From a checkpoint of a small image diffusion model.
Model: activation silu, widths [96, 192, 288].
Training: adamw at rate 0.0018, 25300 steps, batches of 128.
Data: 50862 training examples, 63.7 epochs.
Rows from block 4, named by matrix and row number. Rows with one number belong to one channel. Each number is 500 + 25 x the weight over its row's rms, rounded and kept within 0 to 999. All counts start at 0. Numbers have three digits each. After the name is the row's rms in percent of the matrix's.
# convs0: first 3x3 conv (model.mid.0.convs.0.weight, 288x288x3x3), inputs 91-103, a 3x3 kernel for each
# convs1: second 3x3 conv (model.mid.0.convs.1.weight, 288x288x3x3, transposed), outputs 91-103, a 3x3 kernel for each
convs0.28 098:530521518502502499454532510522481527496462515457508491520501496526495514455497460475539493512551512475483525531487514510504525509501498481486477514493486491529495529513496492489498493467470477461498496469488506497511481481467524503484523530475538555493510477494497572507516528474466482474506497487516531454464509542503543536457498531477511531488478465
convs0.29 100:528479451519505496528500520486509498490507497458476490520521471504521491508504460501459482487528492497501539467532514541504453472514538499530484511473473497464489485523478555475529464486478481508540468502489528539485485553498500513515469480496452523502524483529542517512530508508461530520508515442484510485512486454490501533527500533518515504478512534
convs0.30 098:480516520532467477482444544487472523478533522467543528486507532547474506518468496433515534525487509501511476491490482522525508499482487489503495524492509538498516530520516510472445511469532520498509523487461485482489490471502519544454509512487492484519492482479537490531488488487514578505503523523483547502508513500488529465505523510473474518514494507
convs0.31 102:510428480537506482483508522494478468463494527501510530476504514530486479491522498518543496531516449529477529495478503537507465521459512498533449512506521511584531518498540521516515487506559500541519512471482481501476471506491488493504494512513491544507503465494509425519518478514517462502498483501473492475496455527469468475511533533499483458479557506
convs0.32 099:526507535486500464520477491485537475536522460474483461470483529483508538511497487482522511523469500503535561533469533498473454489546507484483466531499490504433526548476497455483478506469517544515472486507475549483487505518490506527497484489483470493508511525502527476459501498493482489509513533443517456534466541461508511458524522531493485521487496488
convs0.33 100:537480455444517479475513448518509504505484493515537519525526496512519515466519490492457470516484527492467506483545507514481508489506507510494525470490552474482432569516496542504540501550527484533519516481476519511472496516517506464505478489549543457532503504536490519489474472497534474481500494573442453499511499516517526485506497512472481530531527490
convs0.34 099:515495527450517525512516496511477474489507501459515510529517514519461507449502502484522486498491532502499491531495491567517490526488562446500504451497475518529461473465466456523502470466500497565491515517484472497511501509501478504445516528503532439532504518490521531463482507523507535562459498507452489491553520494509499507493548498548536500541527456
convs0.35 103:519540493506526506456489538496496520480545494500479473498516563536518468471550493504475500442477507483517502511489523564489498469518462517547506500467466532479470526491480516465465427530464490513528491505556517531480569438488512522485465529468512478471521485537520516503461455481515506506509496546539511498497527475504491477495449508513528475515509517
convs0.36 099:474428507546460474506474521561521535481498513491480483495528504480501468488498521471489520488506471484524544573520466524518458500552528458521502526457500493531484503532491490468507491457452527476530476461515499545499496483533514511492509511544497406450516537485482538503529524461475509481525469511482535473494519485487539503511497536511500473528476481
convs0.37 099:539482496522508514478517485501470481501535442504477471485533490499492457521497512500458504517504508513515511456455469445481526569520506466507516496456476455475532452492448490513520507486512489515505527503506527507514447484525511469487506515486518506463485485526504489537468459504476531500477497507565517522533490526490493520520510487547534474469482514
convs0.38 100:518490511515560509488532482499502490474471498507478482512444474510513468502453462501512523488517554461480544513502504493523489541439473445508533523476494490466518468519498488446486504508510538537489520494531498480504504539513493496533470516482499476508502490505476488508507507477493465491514503498490492499564547505466482528475498485497515532520465462
convs0.39 098:550472449508503485497501479481494479511520458465509477509483489480464505548542477502538496480474451494513533448494456485505490522520523504441513514455498531516482461537487524465530481495504493470501509484512496496511482548466523520482498503499499463501485455498517481483467454462523489516495465550535498479454495512512491482447477493501520489536472519
convs0.40 100:487544499480486476497480513507419489529508533475498501514542511512481506488512574528544490501473489483572496519497457500470465530471472513488498509515513499536505473561482491497502570533526492491471490512485486499542503532505516462548552512532532455509515515478510515460529498563522464493502495501501501483512482509491529488529478524542483511525504501
convs0.41 099:535487537523458496513541488500458490531518505530506506489520451504532503497495512510497468491474523550511466501487483519507542512538552443457510509474467551508472550481515546496500498512460521495504482526493499515525522517515521504505409485520502477539510496466501495505494524484519477506484532509469524492537483522475514507499489497473497504535495476
convs0.42 100:491492532511511492495474522507469481487501472475446557513493482524535521537536540516500513505497463497538492486503519471545512461473503524465500489498440481489525488508517506469560496481531463467477510503535513490523485521506512493492469470501547482520478487461531501473523483492454497470523491470548503497482522493503538476492463462474508525515523507
convs0.43 101:526527508468515542504515511495448458501475477525482531503536542488547521477472530509530504522505518513508510506460534524511491505510487480413521473473479485498497493498493543497546505463492519509506529518467473493485519528538532489497515494516519554523493546492478520501480518475491479465493560493508500520466524465530474474549539490501490500532487475
convs0.44 101:516525488556464513521535491521443484496478512507497538478494466506485527488465491484417505514508494466514501513493468493500459516520532506528457508537507489462522514538542523480489525475463461524487519477531476521479519493454452518507481466542535537493503471488463546505532490443480472560475459513493511525526492524487522553526516511497514531493498453
convs0.45 101:513490509513517493516494482503506481481493537433492493490506543474494497506535520464478519449539493526503509547471475466475493492505540472519519458488493542516465488509496462451500440504468508522512501512503494524526488514497474507518480520547506521514516500508493464516486494487478529495518535498497469513541498469541486489524501500511507508536451453
convs0.46 105:509492493511481481537514481486487478468512517486487438515489476529484474460475517505481472487508515469497509508520518508534485470514488516483493513477480552473543451519538480479474502505489487498471512530492450499525534544506444524513483470490508469451493539500515447473480443469453539544475524534488491523498481527530478518526475503497510522555458560
convs0.47 097:498549523518487503481500478528506479480504511489505515535516464503507495509517452501442498486486457474508508485453507536472544494499530500499546516491542506524506482523478509530513544525524504522554471519512472504491508473518491496527474504494556451513508488515446518535500520472489495546521479505519499463528506492488537508510541516489473526463538454
convs0.48 100:512464487481565555533524502511491506501511539502467469512472505461468489515502503507459452539474542484521503506467458523489515552501524511512488497551518516476458522517485465472506502541492528473552533550480528484474535459490478517490525487475506503520511521489477461544524484488503494469508520484470502526524504507476506468512523516470494472507480480
convs0.49 098:495493507539506525502518485504478498511495493501525497500473476500464505494499485529531510531518467444505529495478515483501502505490495489503505519507523516526493483461497494506495488490461480464473516487545505505558445491505527498470503476540478523502502513561523489488512517463519480502480495483495522538508496480503482463500478496512504484475521453
convs0.50 103:522489494492550522495484519468508523452468524524483506504522503529495470503503496491485520490474537472504542472519513511512509527476549469453491579511464496488491483519481529517516529527521471518511511516494509514526481499491529513480472491486475538507475518515514521507489510492512491500512468467465562502478515507557514532440507507484483475509496471
convs0.51 101:521529518512527495508520524496484521515530508471463509486475507495529520507551533475500509501506472487500487548512485468463462521465467505483503458494498523488501515480500559501496483473472505511439464479479543487474540491479536505504479455513454518536507516508514497506488517472508492521512520476471473521465516521496488511487509526457513519525497429
convs0.52 101:463463511462531511490478486497463500499508515513503515545492492513463481487494506483499484440496497516488479516446491523550509437478549550522533475521499495479499484489520486525525529526485499527509473487470480513503498447477525503520476496527489505511471531510498501476485544482500483528525533509509485490490516504495477520439535488473519498499481527
convs0.53 102:488456516549467483504514505480515530539515510488513490492545456495501475512507466510485540510484490481497483506498496512549479449553507525466512511510512514493505488470518465511498463460535521504487461529516544558489484501493499497512475522526449512480481519482498512468497530540521523534510501522485497520511488520534510478467545499500439511508502552
convs0.54 098:478519492522510540487488491542537512459527501498492512511488473463510485515477487517485492491513554509507487522470529514483473464485532463486477495517520520467479477520464550526504524477464509470514528504503518531512487441528519529478503463487477499479498518490543526483501529513549481473431490480484507528540454505464505482458478499491458481497546484
convs0.55 101:459478532527462533466472538488488490534517508457509516477528470450465492499477494527494508525487471428528457464497528497477489531470465485472492462476494481485413477519489521471489501507473525468481534452485506539502469517458537504485493532470522446562520501491479510483538504472481510496511466495552480492463549461517514499457453501490472533490476434
convs0.56 098:496502503504488528445540530474496486468458532485508516487546503505490503515509518486484478514525491479447532489472491509540482462520557521494487435456553522552507485511511529545544462460478509485520498505514474486478534494501500503469494528489533505483464487458506511542482503501515507437494480564498554521545511473509486544479519463487461522476491540
convs0.57 099:499526505517533504523506476507468492558499507560492499505445481466519539482524492502514494496435511459499504498469492509526512515529503491536469463526497494530498477446480507499488475467472489548532456500566484533519458472530510455530534511473519512487539496501499526480487525490488507527495515548528482486468460491478477516460470510483504547519555536
convs0.58 099:469501500453506530456520486459508519483529508449533528507498499537466485542529506521506492537509449463535475490466507481482444500494516441493511533534543467509506502493453515501524462508485487497488509477462493495495527492463532520501486536481509510489499526478480539489556540533512497534488530449518518478464478509480496473481498546458500523502512535
convs0.59 100:492476531510521497472515488505541490522486523468507505516543524472509469504462501477477500490496489535524477480482487472494474451465479513535503536476439500504525511468493492512495517525497536465530530444470470492515506484514543486535527534479510478461481480480483463527447539492537481495517495485504502538518510520545530490495500482501503442542507482
convs0.60 102:479515472494514488462526519496493491503523468560475496538482550527497560522477468510504537466537490511487487492533480478471502498470476479514482540511484538471544488493547490522507546523532545512516493447490508464502465486498530497505521508494507522461483497518508480506515485477554544517486554486462460531526521537532516477548479514475520496492502533
convs0.61 098:490518466502494483494492485442460456473503514498491512504437540532507528545523503529495486478455505542538520514563562502544491496512519507501512472464513504478509523534475456558515508495481513504491471454508516486524466528420512512503513486491504512477453493491527504498509524524463498513515508482563505506557537534533463513485488508538511444491502455
convs0.62 100:494480498536498479497562534500519490508509565497464511506509509487504513485447509467478481523487504500444517533476468497480489557537520525501525514492507479463450502538497472479521467495452499521497491511513483552573523488493476489490472437554458526524501488471507478476506478540455504484494438536514491541497522460486488531492544508489491494520529531
convs0.63 101:540501527483531513473503543510481485488505506520490504532513509557439460499523496462525499483485474518487489494497492496522526484518513504468498473497535495501489513464517504518538484502481516513510497477510505475511507485483527506515535470489480462488524525493503550513492503496508548496528501493534521489475469526476494478445471488517506513512506472
convs0.64 099:521521507516512497478536536497503496482447519479486489490467478510539521516491512496465503477496493506533487536536478520499526472490531499488535478512502510495481469502512477487557562545545523439546554485479490489477468481521508497539494511469488512475491470488520540499475492534535527492488516471505505490504478520497510482496518492433529519483522512
convs0.65 100:462526468481505473546523527496498472479529475531537493486486523514494479541487495496502492508506447499539519510479498505478501477504533549468512480496506474503467507515511518501481497520493504502483466481518519509539557495501476547496489492517504464535513502461496482480478504535518507484532486513530480508535514501476494465486497508512454525509483471
convs0.66 100:515520511523494520465496488496521486531505482544527491525497511517512517500469486535480512509558530484483487478533534496489511485508486492531512532502476492530488507502506498477538522504468522518525478481497532470522479487537467453491506491523494528500511490555494457484536547503460474509511457497494505495480478489541477444536481490501511518503478512
convs0.67 096:523475484498501523498545527512536486483511553552455506512521530465515506525442512477518535517509440531485551488490498486516544482511537513478497464496466483499463490463468511499484484518513504504471478471491500466550507488545520528558509495513512473503482475502488497464506499491526520488533515439480496551518471500526527436458497538508504471544436529
convs0.68 099:517489493470472555431506476473473521545468500522517435501481463494486511520505538492502516495490483501494467506522455509501452466533492492503513470509525543531507494519535472525510549505505503477530494486514512489478522460494469485500521502508544481497524521584454480491526486554475558488505541494549460455511500471486470523514451545509480462480520517
convs0.69 099:497490507497473476528463474551520488544460527539465485510504547501507483523463512477506461487483550462486518480522492513508495491523481506472543523518478480462499550494436533513495485515497444545467443528451537424506519478466542508530518487505470482497458479499485490504515532502558494495478508487503502503493497511489490487525472524516498459488504513
convs0.70 100:542507511459494461486533480445490481482476522473472467475505525435522522464521453506468453443556497452486484537504475513500479489471469481425506530494486525480507520499539478498472530468546510490512505509482490462485471565513467489478494495543469500531486514491479504489502514490496553515496474509487527523509537493511516505520507492516524475479519534
convs0.71 100:473442538477542515499497516507509496512487495517492514530518498484491515512489482488508489499518503506529446521522507513514506475534462520495496515513507499474513482484510483504530512533494500485492556508482509472512508492492487498473499513496499534500465536486491476508513472479504492529510515529475504520482457504521499471534463459530486503503487544
convs0.72 098:503501479533522495498537475514514475551513472525542518544518522498495520528509510504482497500520513521533535531513503507452481484493499487532516500470492506518498529542501496470495497509490531477532510550441476472532457484479490506498516513501524500499496522526448495517500512511456500482458520543501517509499497496468525527496480541472551467463513539
convs0.73 100:480476520507497491503542485464488456481537489527449443475506505484543526542533542493489490528502495527527520477485542484477479473468537495494506514524475488494491550527481515480521479461510527495526468463472554447497504489513511523543527470522484480521502484487501499441503503538473562494519515505486513481503500513460543481501549525487489513508525453
convs0.74 103:512547559485459497509510502464493510513449503519485534467500532539509492532450511475504440493497550468488465459490498496434502497480489473492495524484525510525475518491471486493453467486510489509458536502488479488472525467486494510507471544461490504515513484485513513459444492506528523547465540565459499496528499485511460502523482479469541486473508515
convs0.75 099:461482509520497522521527528502494501512489486503513476520482543487485493507530544517499544506495502477500533490517499493526529482497476511497453515458462512464470490496470447487495524502503482522482477503488451522483503471505468479514502523526563525538487513497493473472521485534503511494510492502475522472524499502504463526497540528474513472534520489
convs0.76 100:496530498416445497517550511487495505521512467534506504511525511474494500502490515530518476522473474514492473471490474507501494518501525502473488478516498497503496505518511517504450516513488454516442510563492541496491512463555463539495532522464496514509473468480485477459524495536512491520497479527505491494470515517491513462481533511511528473519522484
convs0.77 099:503500539514486550510481487478544460477490513507503506452546488484514468457517523491493518479485516487511523530460517527486529550495495519494435506461485538534500524481502465534485492531477518476520495541483456509497425505492480512443512506499448504505497467477503494497495525481492542512483498486535483547472515478491455503498458510496475519476525491
convs0.78 098:467503523477521525511509487513475450445521476465527506537501484498527489509508473521554480491470524582495473508482458467488462525478536472462499510485467494535492504525460520470503535445495474514423524485460507497509455496480509519456452513507477511498503516465530536527472502471484478541525515434513468501488496518477485536476514459491523539523501555
convs0.79 099:482490471519472498487507506481511508493513488488528478479512451487579506547509467515501523498510479485529521484479475474535496520559454509490457516513540537507557548512500506511541466533493525472511479541530504453458467516534476536476530544494510498496494536542511474472460492514462518529491464473480535491527481534536448497523515530487498492530489527
convs0.80 102:507502524494562507491508503509470521530503469473499512478494461531485523428539506530509452523474496504528512517523518524507514491456488533497476487534475512527512517509538508523495517473468502501463483518455473488474519500505487454558495510482470488564504493534499513487520529493467497528510494484496497507481465494502497479457510500519457472495492475
convs0.81 099:527499472527432517503475501504493511506505545543492527473538494476469509468512541472498466464515505507470509504545485458488498499524489493502514532514528479491501488515490482443551448487520547498497510502525485536509495522496501470531543498511570497491484478469523507508491468535489459543524522498500477531522482535500525518461495496517539525493485479
convs0.82 102:496510472521543480538524511489477484523468501484509512501511496495526473499458467489499504507498510487482475518493462498511519484478487539498513497498518561530479511460517505513523487511529525469513517477510487517511533516517494500449474511448488469485452465485494518453509467487503514544482524507493501473538499508523441543488510525460484511526549504
convs0.83 099:508525521501494495521535510439484537474542477499481453500520530466509511530488522485517518492474450501495492499481516492510526484470478530521478537480476472506502529501515446531489513501505512458478510538449500547526516525508535454476492503464485530519469515512515471520495460500448452506471508468524478492508508497498533483467516457475475516512456506
convs0.84 100:480522501484466545458488532561516529459514493483433529463497480422472508476502467491498478498513505504475492483456443545536488530481474505468498533481485438479486489510545467517495500532489513480516504496519508459501471513528519510477461483485495521506499466479530461565440554535525552487488512503530472462492509482475510502486464513521501502493482552
convs1.28 101:500479526499516494507489504479481515568490482456496526542511431503503510486493493547501514515484454514511491512501471526486470470502489552538498472535472500499509497517463514556535507489520514486501495521515497511455497511538467487511480514492559510440507550558499483465493520462525483520565497479530489481520506530556530486534527481498563517526476432
convs1.29 096:531448461494520499509484525487488515506454499461513502525539459523506495494496525458481460503507515473503527481461487508479500505493484498503520515518480472500531464503476510547489514527526514495535529506540509501518452474532452514506496546525452494479455503528541449524529475501500494502488478529500524484456512517521559486507478413511530481468510527
convs1.30 102:534474487515480498518507563494483531502443526506490503468487528478505482516516489484513500518466504493508493493481492465529524498520518525494503509510549493545518532489523477499467523487481530499511503472471554486458485486483471459511538551481491470534507511496502498497510500540494492458507462517479461516493454502468519478489540494522495510495504532
convs1.31 096:520494526455485538524495519538473513524463494496531523453534506526480444504488533538500496482452505485528464494514557530488497539546494477512519534507518490525512545493522491518501515445477490535527499454523464528499527467503505451489485493482474500484482490527524484499498507508454479472496514539519523500462474516507538484486521477494478475525546506
convs1.32 100:471497503518529491517508504518525540531516495540509509506505492483465541452518488487496445509470528510490501538525545463499536513507483494505492502502495472506495548465443511490498481504508516506490514503480492503533483516508472499494510513485513464523515534482513498498484488440503512497502493534504495525493508516486509472490497505510474488532481499
convs1.33 101:506498490493479524488497538473549507460474497478505514487514443515490479520529499440488467470542458513527498500496550462524444469529537503490423465544486554489502525510525506525503461516496439463506540483474532461477504507501495483527489541537517471503504515497534478527464478482480496494484484417482500492473490511466525539542506530502555517527468478
convs1.34 100:496492473526498484491476529501499459519495487479457490494496501525513528506512539480522517443512517480518525508509495525500479494545484513503456557468531474510504468475491521520467529503497500515512533535470466495527538512503523515475502504510511482485502510530498486536490520513508458532537512530532520516522510485494472503514512453483497528500537502
convs1.35 099:474518511541457495541491517490489511488476529488495515525490525489540544522492545475450506470520487492470485532516476452485466526465561503468543549455494495474494443489523485530486509468500483543488515524513479479514492532548549524542524545506475466551527486493470506448498499455520515501506470496470450471492474545438500495493477519480523501469483519
convs1.36 102:524481523505486502502483493466496531442475496508546481499492523526520514516505498525494519504541519488456526464525519515477499525489475537487495532507465517542530483512487481417473514540464506499463464510499530551522507514523529499478525466489466470446475512477513470531573516504474501521483481478480552468475503510522528518470525509478480493514519500
convs1.37 100:486528522512489490529527495515530470465508496495502561508502497480468496500506504460477478512497497522485509487467517517477515480480478472521474475484491517485464501531513523516503452503509480518480473442498509510486499469489450504533506515517519478516545512476496502550551479522513503502520517480511528517579499508450520508502485516515491516506493444
convs1.38 100:516478524472523498530521511520473523474522486467483468465509515519498495523487519472482514534497498463512512481478510483515471466497492523459513482484497495527516480458460499493493501478481521501509479529528531531501510491523524495495487476532446490482505471534474537471455516518526502495465501481466499492497508499484493518474513526486505490526465508
convs1.39 096:480495497458514454482493434476511480551479516509519506490528494505497496560476448537467533517519494492523468518455492508465535452512504481494516502491491444475504509541533482486517474523486504481522468484520506511503522495537499501493519500540486516502454479515505507475530471494511498509508506502513505471523529506491536479507498519483508486496456510
convs1.40 100:551495499492446493504492479484498551479459531477495540492491470494519481488500511513511527517509496491502516491496501501513505539489473501484491515486499482512493500439513485520498544491519482502443476516482492492554501481457436551487517503507416496524525500512484501516506494502503523569464505497532495489503484454521514455495486497491509517517526508
convs1.41 102:464458455548508503535490491518485477510537527491493480484497467495525532517491486475518494494482497508486486494486490512523525466519552470501516479487514474476518551491539532471512461539553506439518494485487472487485512484543552488505507595547476549503449504488469518513510482454515494540499523510498480485526514535529518559493475504497447493474466500
convs1.42 099:518516482562449488494503493513490528533517491503501499488501496477489468489502510508474455517483504515500530481526464530458483486509507520481502470519442463516502483506497478490535521497476500479479539515484473546439460528502493518496545503477531484472501452493486491488503481463495499537523533508505489510442506491472559463458518508484504474548471494
convs1.43 103:510498532524455507478490504530491488430517491511507519524510531506448480464499519517514464492463531508475492479466503526475517494468485497483481489463483502521514569459501509475531507456521495482566518520546491552534486525509484472528540482513474473537489530524511501491478434513506475511492506443489482506537475520519436544504552481495522496516484538
convs1.44 100:496513501501525498525504496443470563495566510533509535480515508468501459488505493512486502508496503469556471442577462484470499512499463471518495502496536546481489463449506534500508512481465539495511485504478498458528531515473452495474463460514495499512517535514511454511469507471496501515515497489522487494484486499516519508542504461453503481476481493
convs1.45 101:513494510502509489509509472502506491479475490504456460518503513505453497486521521534525507481453466495485535519517561534491484493472514477479515453469492489505508487475456449500496502461464492531481540542491544489521498489483461510574558498507471462500515490471496524527483493538485498524536463536493478511522481510463536496479530451476533502524496488
convs1.46 106:533469473478514540471482512509468537518516512483489487497464522454545507497491532511521511514497490535512498535512489508508511471512479464467521554528508523510464512522537476493482495488478500535529511481516493520493449496516485526507495516521547505528546500523468534526509494507475519456512504478472482491512510512512512492511490526494506495511467479
convs1.47 102:509522495449454512502474500528503505503510448488497518473537458475510503498480488495490481500514470529506513545488494492504511530472500475481504502514497507470496479509484507531497490490544534474530505513481501588509469490505527537458519487475477497530479550547507496497530520507495495527490477486492479528497530528456510466521540519502489487507506492
convs1.48 099:529472489449480474518529495504480492479486512535532514498470449468499504518504536496525524492483484492511465483488509494496516594492515515525491471515538510523488500501468477484507510513480516519518541538454510505467556487499541489476480495531509486469506465516471479488498547483513525511513543526492555510533489492472511496493501465523538512521500455
convs1.49 102:493458468483496530542500525540535491495489472512465522492497501485490503488543486486538520509497478524492521546495498475494455452523522528479540513502524466494506479539541491501450521466483493541503510485505536473498508515519461482523513484509499498519517493493517524559467493469509502464495508521482498484481495465444559514500494535515511482513513504
convs1.50 101:492490493456518486509542512493525474504485481498513519502480485510474501483531519526471480507504518493474520473513455543518498476514500527500510507575534515501504515537473486582534462519461463473531481538518457469536504491526490510481493476508499493541503432476522508459500485486489549527457469480481528524511523466471517512480531496517534502481521453
convs1.51 100:490497492467492470547476512534491503485529469508489499508476481523533474523528508478430486485528549480501510529530466483505463494490532476480503486470489543519481508496506492525464520525523537503507486494525532535527515508489590518454511476507499478468496513491483472518509520469478493491519523472524500534505536524547484509469517520492517492486500519
convs1.52 099:535523498555520470487513473454495482485498507534463513477523503470504504477499508494507495480480521484510511474516498542474558497450490497504491494507499488516473483527459495512500518546463484515535546519541498519494463472503519503469517474483490518491513502523517500487528511509508501487513498532480490458507522525486444480475543474469520541461496487
convs1.53 099:532486495522501507487526574515496505481488525514498522480510523468469482492500526499496483517493473517504496517516489502496506499496502456512489493510502487481471492485528531495501506507489491467476455470475523545483502473511502564510529513522487475505460463487522525548475466532478525524485531505464501492508499474477523486512479506485521551469474480
convs1.54 097:516500538462479509487481462499518466514508499450479497511472504534508471491538507503500507514482500494501537499478534482507484510521481568468489470517490494476503511515473509497503471491467535493522520511499556470510468501498572522478467467515477459479482521479516474497558489478488492510466537499486498485545491501487496504513496485452494495500474481
convs1.55 099:466485474524532523482519541550533541457461516534505516589447484493520471465474483511482548491457503503521500531535502504520529515503498499536517533515494501449459496496504506473494524481475528531526498507478474469540539453506520442521448501531478479461516503492460530537523535513530487502515459490509508491525539519483470550513494571496488488540506507
convs1.56 103:479494482516504490485489518457553519456523548522509490529496503513502529508486510515538533497512518516479501451510525520509485495549552501463517488510516507501508476491467494505486508500474431541523509475488523480540495480517473523514514520486476525523542520523510567550506523481500492545513518536484488469508526509534508525455479497500518523499486511
convs1.57 100:485504514503498519478461579494475457528465432486495526475498491545462481492488461452517502497482520481435507474472531530496538493505487479456509497462530488533478492475487505475495474491463500503475527529505487538543477517498466489497486489464517480535503527425511497532470508463438472489506442508454500515504563481510527494535522538505457483526499542
convs1.58 102:515544501483500501481499504495535521491490537468487521474511495511472500504454530505539507490479484498508520554560522491563486524494495488452508498532496518537505535474504521460482441520501494516516484509478499496514476522480533465529509498497475540526468502515517538464531491493505520493492527517474533492529492511462482496499503492504519490517468503
convs1.59 101:502502516474455502526512483489541508427479531478512522454463523554471553495483481501498503507554482516491501496506514506459550521504464538467501492441536545512497484492497470514525516508506468494519508501498507497502461485496520470481503509537512485530538509517532458483457483472498497497495501485490481497515516450495486496475519501533490509514493481
convs1.60 101:441482502524489498476523510545531470486512551484489472490527520512493526486563464532480504497514488509505484459486509469514481490496490508485539520486492519503525469510492507528500502486518507494537453509502514510490451524527522499547567452520502495512552492509510514510481484551477512509524524476533512500489455500472530489552485511500474513509485528
convs1.61 097:484502532488518513526524509507491510514501517550513410495464506474525458528524466486491460484515522497497501481523482535531533488517486462522509506537461479505500475517490506532486509508498511512486467469506476428504506528475508518520550518499432536531486518480497526480530514477477544499495503509497506522470527493486538515508468477498504466507515531
convs1.62 099:517459487470469504535505532510484441541521489524479446465515478535484502536504488458442521547505537501500525470482528491523506532529538487490500485503484518505463486489485494462512504475496435509508489515538522540480484509535496511526519538496489460515518508528471510478498499482510481484503485476476514512491459500491480489494482451499485498520496499
convs1.63 099:469517505479483490489505537520469512506517528519486510539523529491505491469533448459511496514499501454522506463525475488511490486482508490519501494507497513548514506507539516522502461510500500534478542498504523477490482505508541446488473489519508510486522481485503525535506506476520519515533486516515509459526460457481533483473524508477480487492510512
convs1.64 102:499511465501476496510529475479493517481527535521522510475505494494519483542515496486497491539515529528515480518493485456483529520535469525436493465534517494482512483520489524472485484500539450471490490506506465569539468491469466523476467498545481521465473469533518492514498501514500502512520469528472499469454463457521526506445523525464488493487526483
convs1.65 100:490502490481481506499468503523515506493481522488484484505541501509527479516464490497481470565527530518508508526523542471513514523545498511488478497537506494539498478494530531509502517506492533501542469505517499475447512522466572518554484521486495477532523515463519524546509490525488505483489501457503485551532513476488499514479490555465478458485516500
convs1.66 099:477501462482467522483503475513482498492471480512514541495467529555520492489484490446530501473489472508478482529495485471545545519475521499516483540492536518533484514453479462541504513539531456525505502524482482540539539497481493481555506541473523496497441531530478493484502487504458533537498469474470477524513513511539492518511507488541481459497525489
convs1.67 102:492508493489467472540507535457521438512518476491518550493504484470495456537499472477473469523455509526513488498493503494464512485520507434529507494501510469490535492500502540484455513505493513499441492487530498506513470499494503487487512482465499493491479499557508478520532515498529521495505497488510525469461505539492470527483528485522504512514497460
convs1.68 103:517489501551541506481508520529496502488540497513486489477523491483467488525495453524474515464524500490475494518490481532535489511501493475480460519542477495486515494504502512524519542533512449512506533480494527506458539499507496479470516531500499514505561567487491483509523420545502428456525551511492492535499496511484478485482458512531537496516480515
convs1.69 098:469501532529476526512526476526512497489479478535471555489515512539503539457509472531477518535471484485443547502466493543522505518492475513517505515535535477506491538489430470515492518493450502462548490495518495511454533516480447512503457548500503510525509470530469509538517500486555493487523492497492508482519476502501514489483512464451491530526494505
convs1.70 098:512515470461505528528541490476532454476508520501501525525531469456472553476529496451498492479488482460550474484534484465535510482489467516473503452506501465511484496488489525496494472470487483518463490509566520473548496517485537508480492507512468529509513468500502482552465476537500486509500507490493524538546501532506493504485494505539485484554522476
convs1.71 101:472518506501501510537482555460481477542476484518504500475535495499501509506527480505475470482488491471487526469490512511457468501490478520476506499504524522552496498504480522503510467526490502531504499468496532490460534508500464530499515492512476488509482562514547522502510465508539481465491526481463500558513517555478500477475519496501491497518484486
convs1.72 100:489535508495494548564499503515494495514536517496518488557485483473512497485540499541492512482526505477480468507548457551445473470509498462511501515516527512434506449488466489474485500485503504532477476489503565474511481467510538457505482505472468497473432495470507499503548448457561492519527485534526486471551459541520469496471516509491568532506482460
convs1.73 103:516495460501511516500480487492537506511510492549486523492462488473486542520518507455499441501503464490546529505526433524478484526457487544533505467515460503477533478475498457521557428472480488521489517495549484490452502520486505473484483528503495492476498498524523499508526508464450497536489457497543488528544499552498495502539491489502486486477460482
convs1.74 099:520528487475464508478503479448473499487468495441495543502526471503487509482523474524542503488550507479489556475476520515516497514512500449496493488533506499531481509517511463530480484497461505499513456498468492518503516502508500554470496514475539500491509556508493513481470478543488468510476501564495516494528549518511512539461504451502495500485471551
convs1.75 100:526499509456503501463535482474493480502495504477531501530489517487477494523505466490467508506514496490482469562437470481506522511484517497464557461488515480501479501488539440472512516499495515518552472483461457478495509457467523512484505486481514525475475469506498531497499460525484448502467531517481444478503493475461514506506511497480551502503543505
convs1.76 100:487520458495485514511480485514466514498486528479463505491522504516499484461492511526514480540492508481507501503512524487481520549460518509525514529498510466505568510504496507525446528477499544492491519540480528511521497482488518484490513508484467467442453512475520531476465467522518508517481534483542511552523476500478483494520523498485522503524485543
convs1.77 100:516486465498482514525534539492564491516515529488523509507503464490478502468559517459462486476479540554497470508497499515528571499541495518510495504549508493528474526483512462495547504493493537448526510502489498510499522487496505485460499489496481513515510500478437501524501494508513552521510536507518480501499503494512490463507487489514488514507471521
convs1.78 101:450513460494515493509541490482526517518492479506499522515478553492536485499467506531519519473487505513532517507476488478448518485512511502517499514533494487515506483500463486499477476525493532473501492463440520473538508468500492526532526464487463546479510455502501496493530536523485488494486538499502498491509480514475506472514481476497480510498517469
convs1.79 100:463498507510487478515478536494519558512484502518510500502531542462484506490495454513479488499510535565512501498458497469508497480489467477521528536490506486502515560488521496542478518511531462505547475507493499508489553508527481464506517501453456495465507499515482571461514454476516510451465485534514473536500472484523497536526531472541486511507494480
convs1.80 100:511526513467495482518529488499519510476483522525486502546480531512485495485489483513476508447541514530472481483510454489421503527479528442483511483518500515481470537506493477567492554485465514506475464454534441504499519526528512456509520519546516481499480530483492560569534515507503526518512505517504500477509479528527538490527509491500486503526505506
convs1.81 095:505547506491533509502529504481497488522498452497490531478519499435468503534537508478528573535493502517506498533482482531509470520458518497458534500506473510502430507540510484499471501532507499548501487518518482517502500484502477427538530438481513482471513530505441510533494494471530495484474514476498535497474475484519523507501484481494488530511506505
convs1.82 102:491487522564507500459486503539493518526490498494498517460537512515476454510508486481503513502474562518492509448502488469469503482471547456506537470448490542494501496512472479535464478492505494524472527498467473505503469522507497517543481510497489470479513461494523536492526484480516514539488475488500499506514520536469480479473480535497477482513463521
convs1.83 097:478476511487491467498504513535524452560525509531475513488506514556484540466479487471506524491522469479491477481497473521467515531499476522513478473527495499492475500519545479494485477465505493507516558513485514521512471525491480456520499498507504444490483521503449496520502480481496502481526457513566504484444483511476455480486492524503533528495526489
convs1.84 099:520522518491514513503481518550440484507540493445459567509482498525467498510494478469560556505498501504532515527482510534502510499509483457505474515502524524498497473462507512445494472481466507521472462483475484496445505510452543512485466486517477476471503538494495481501506483500480498472481513468517487457523491476490508549497504476414573501532512531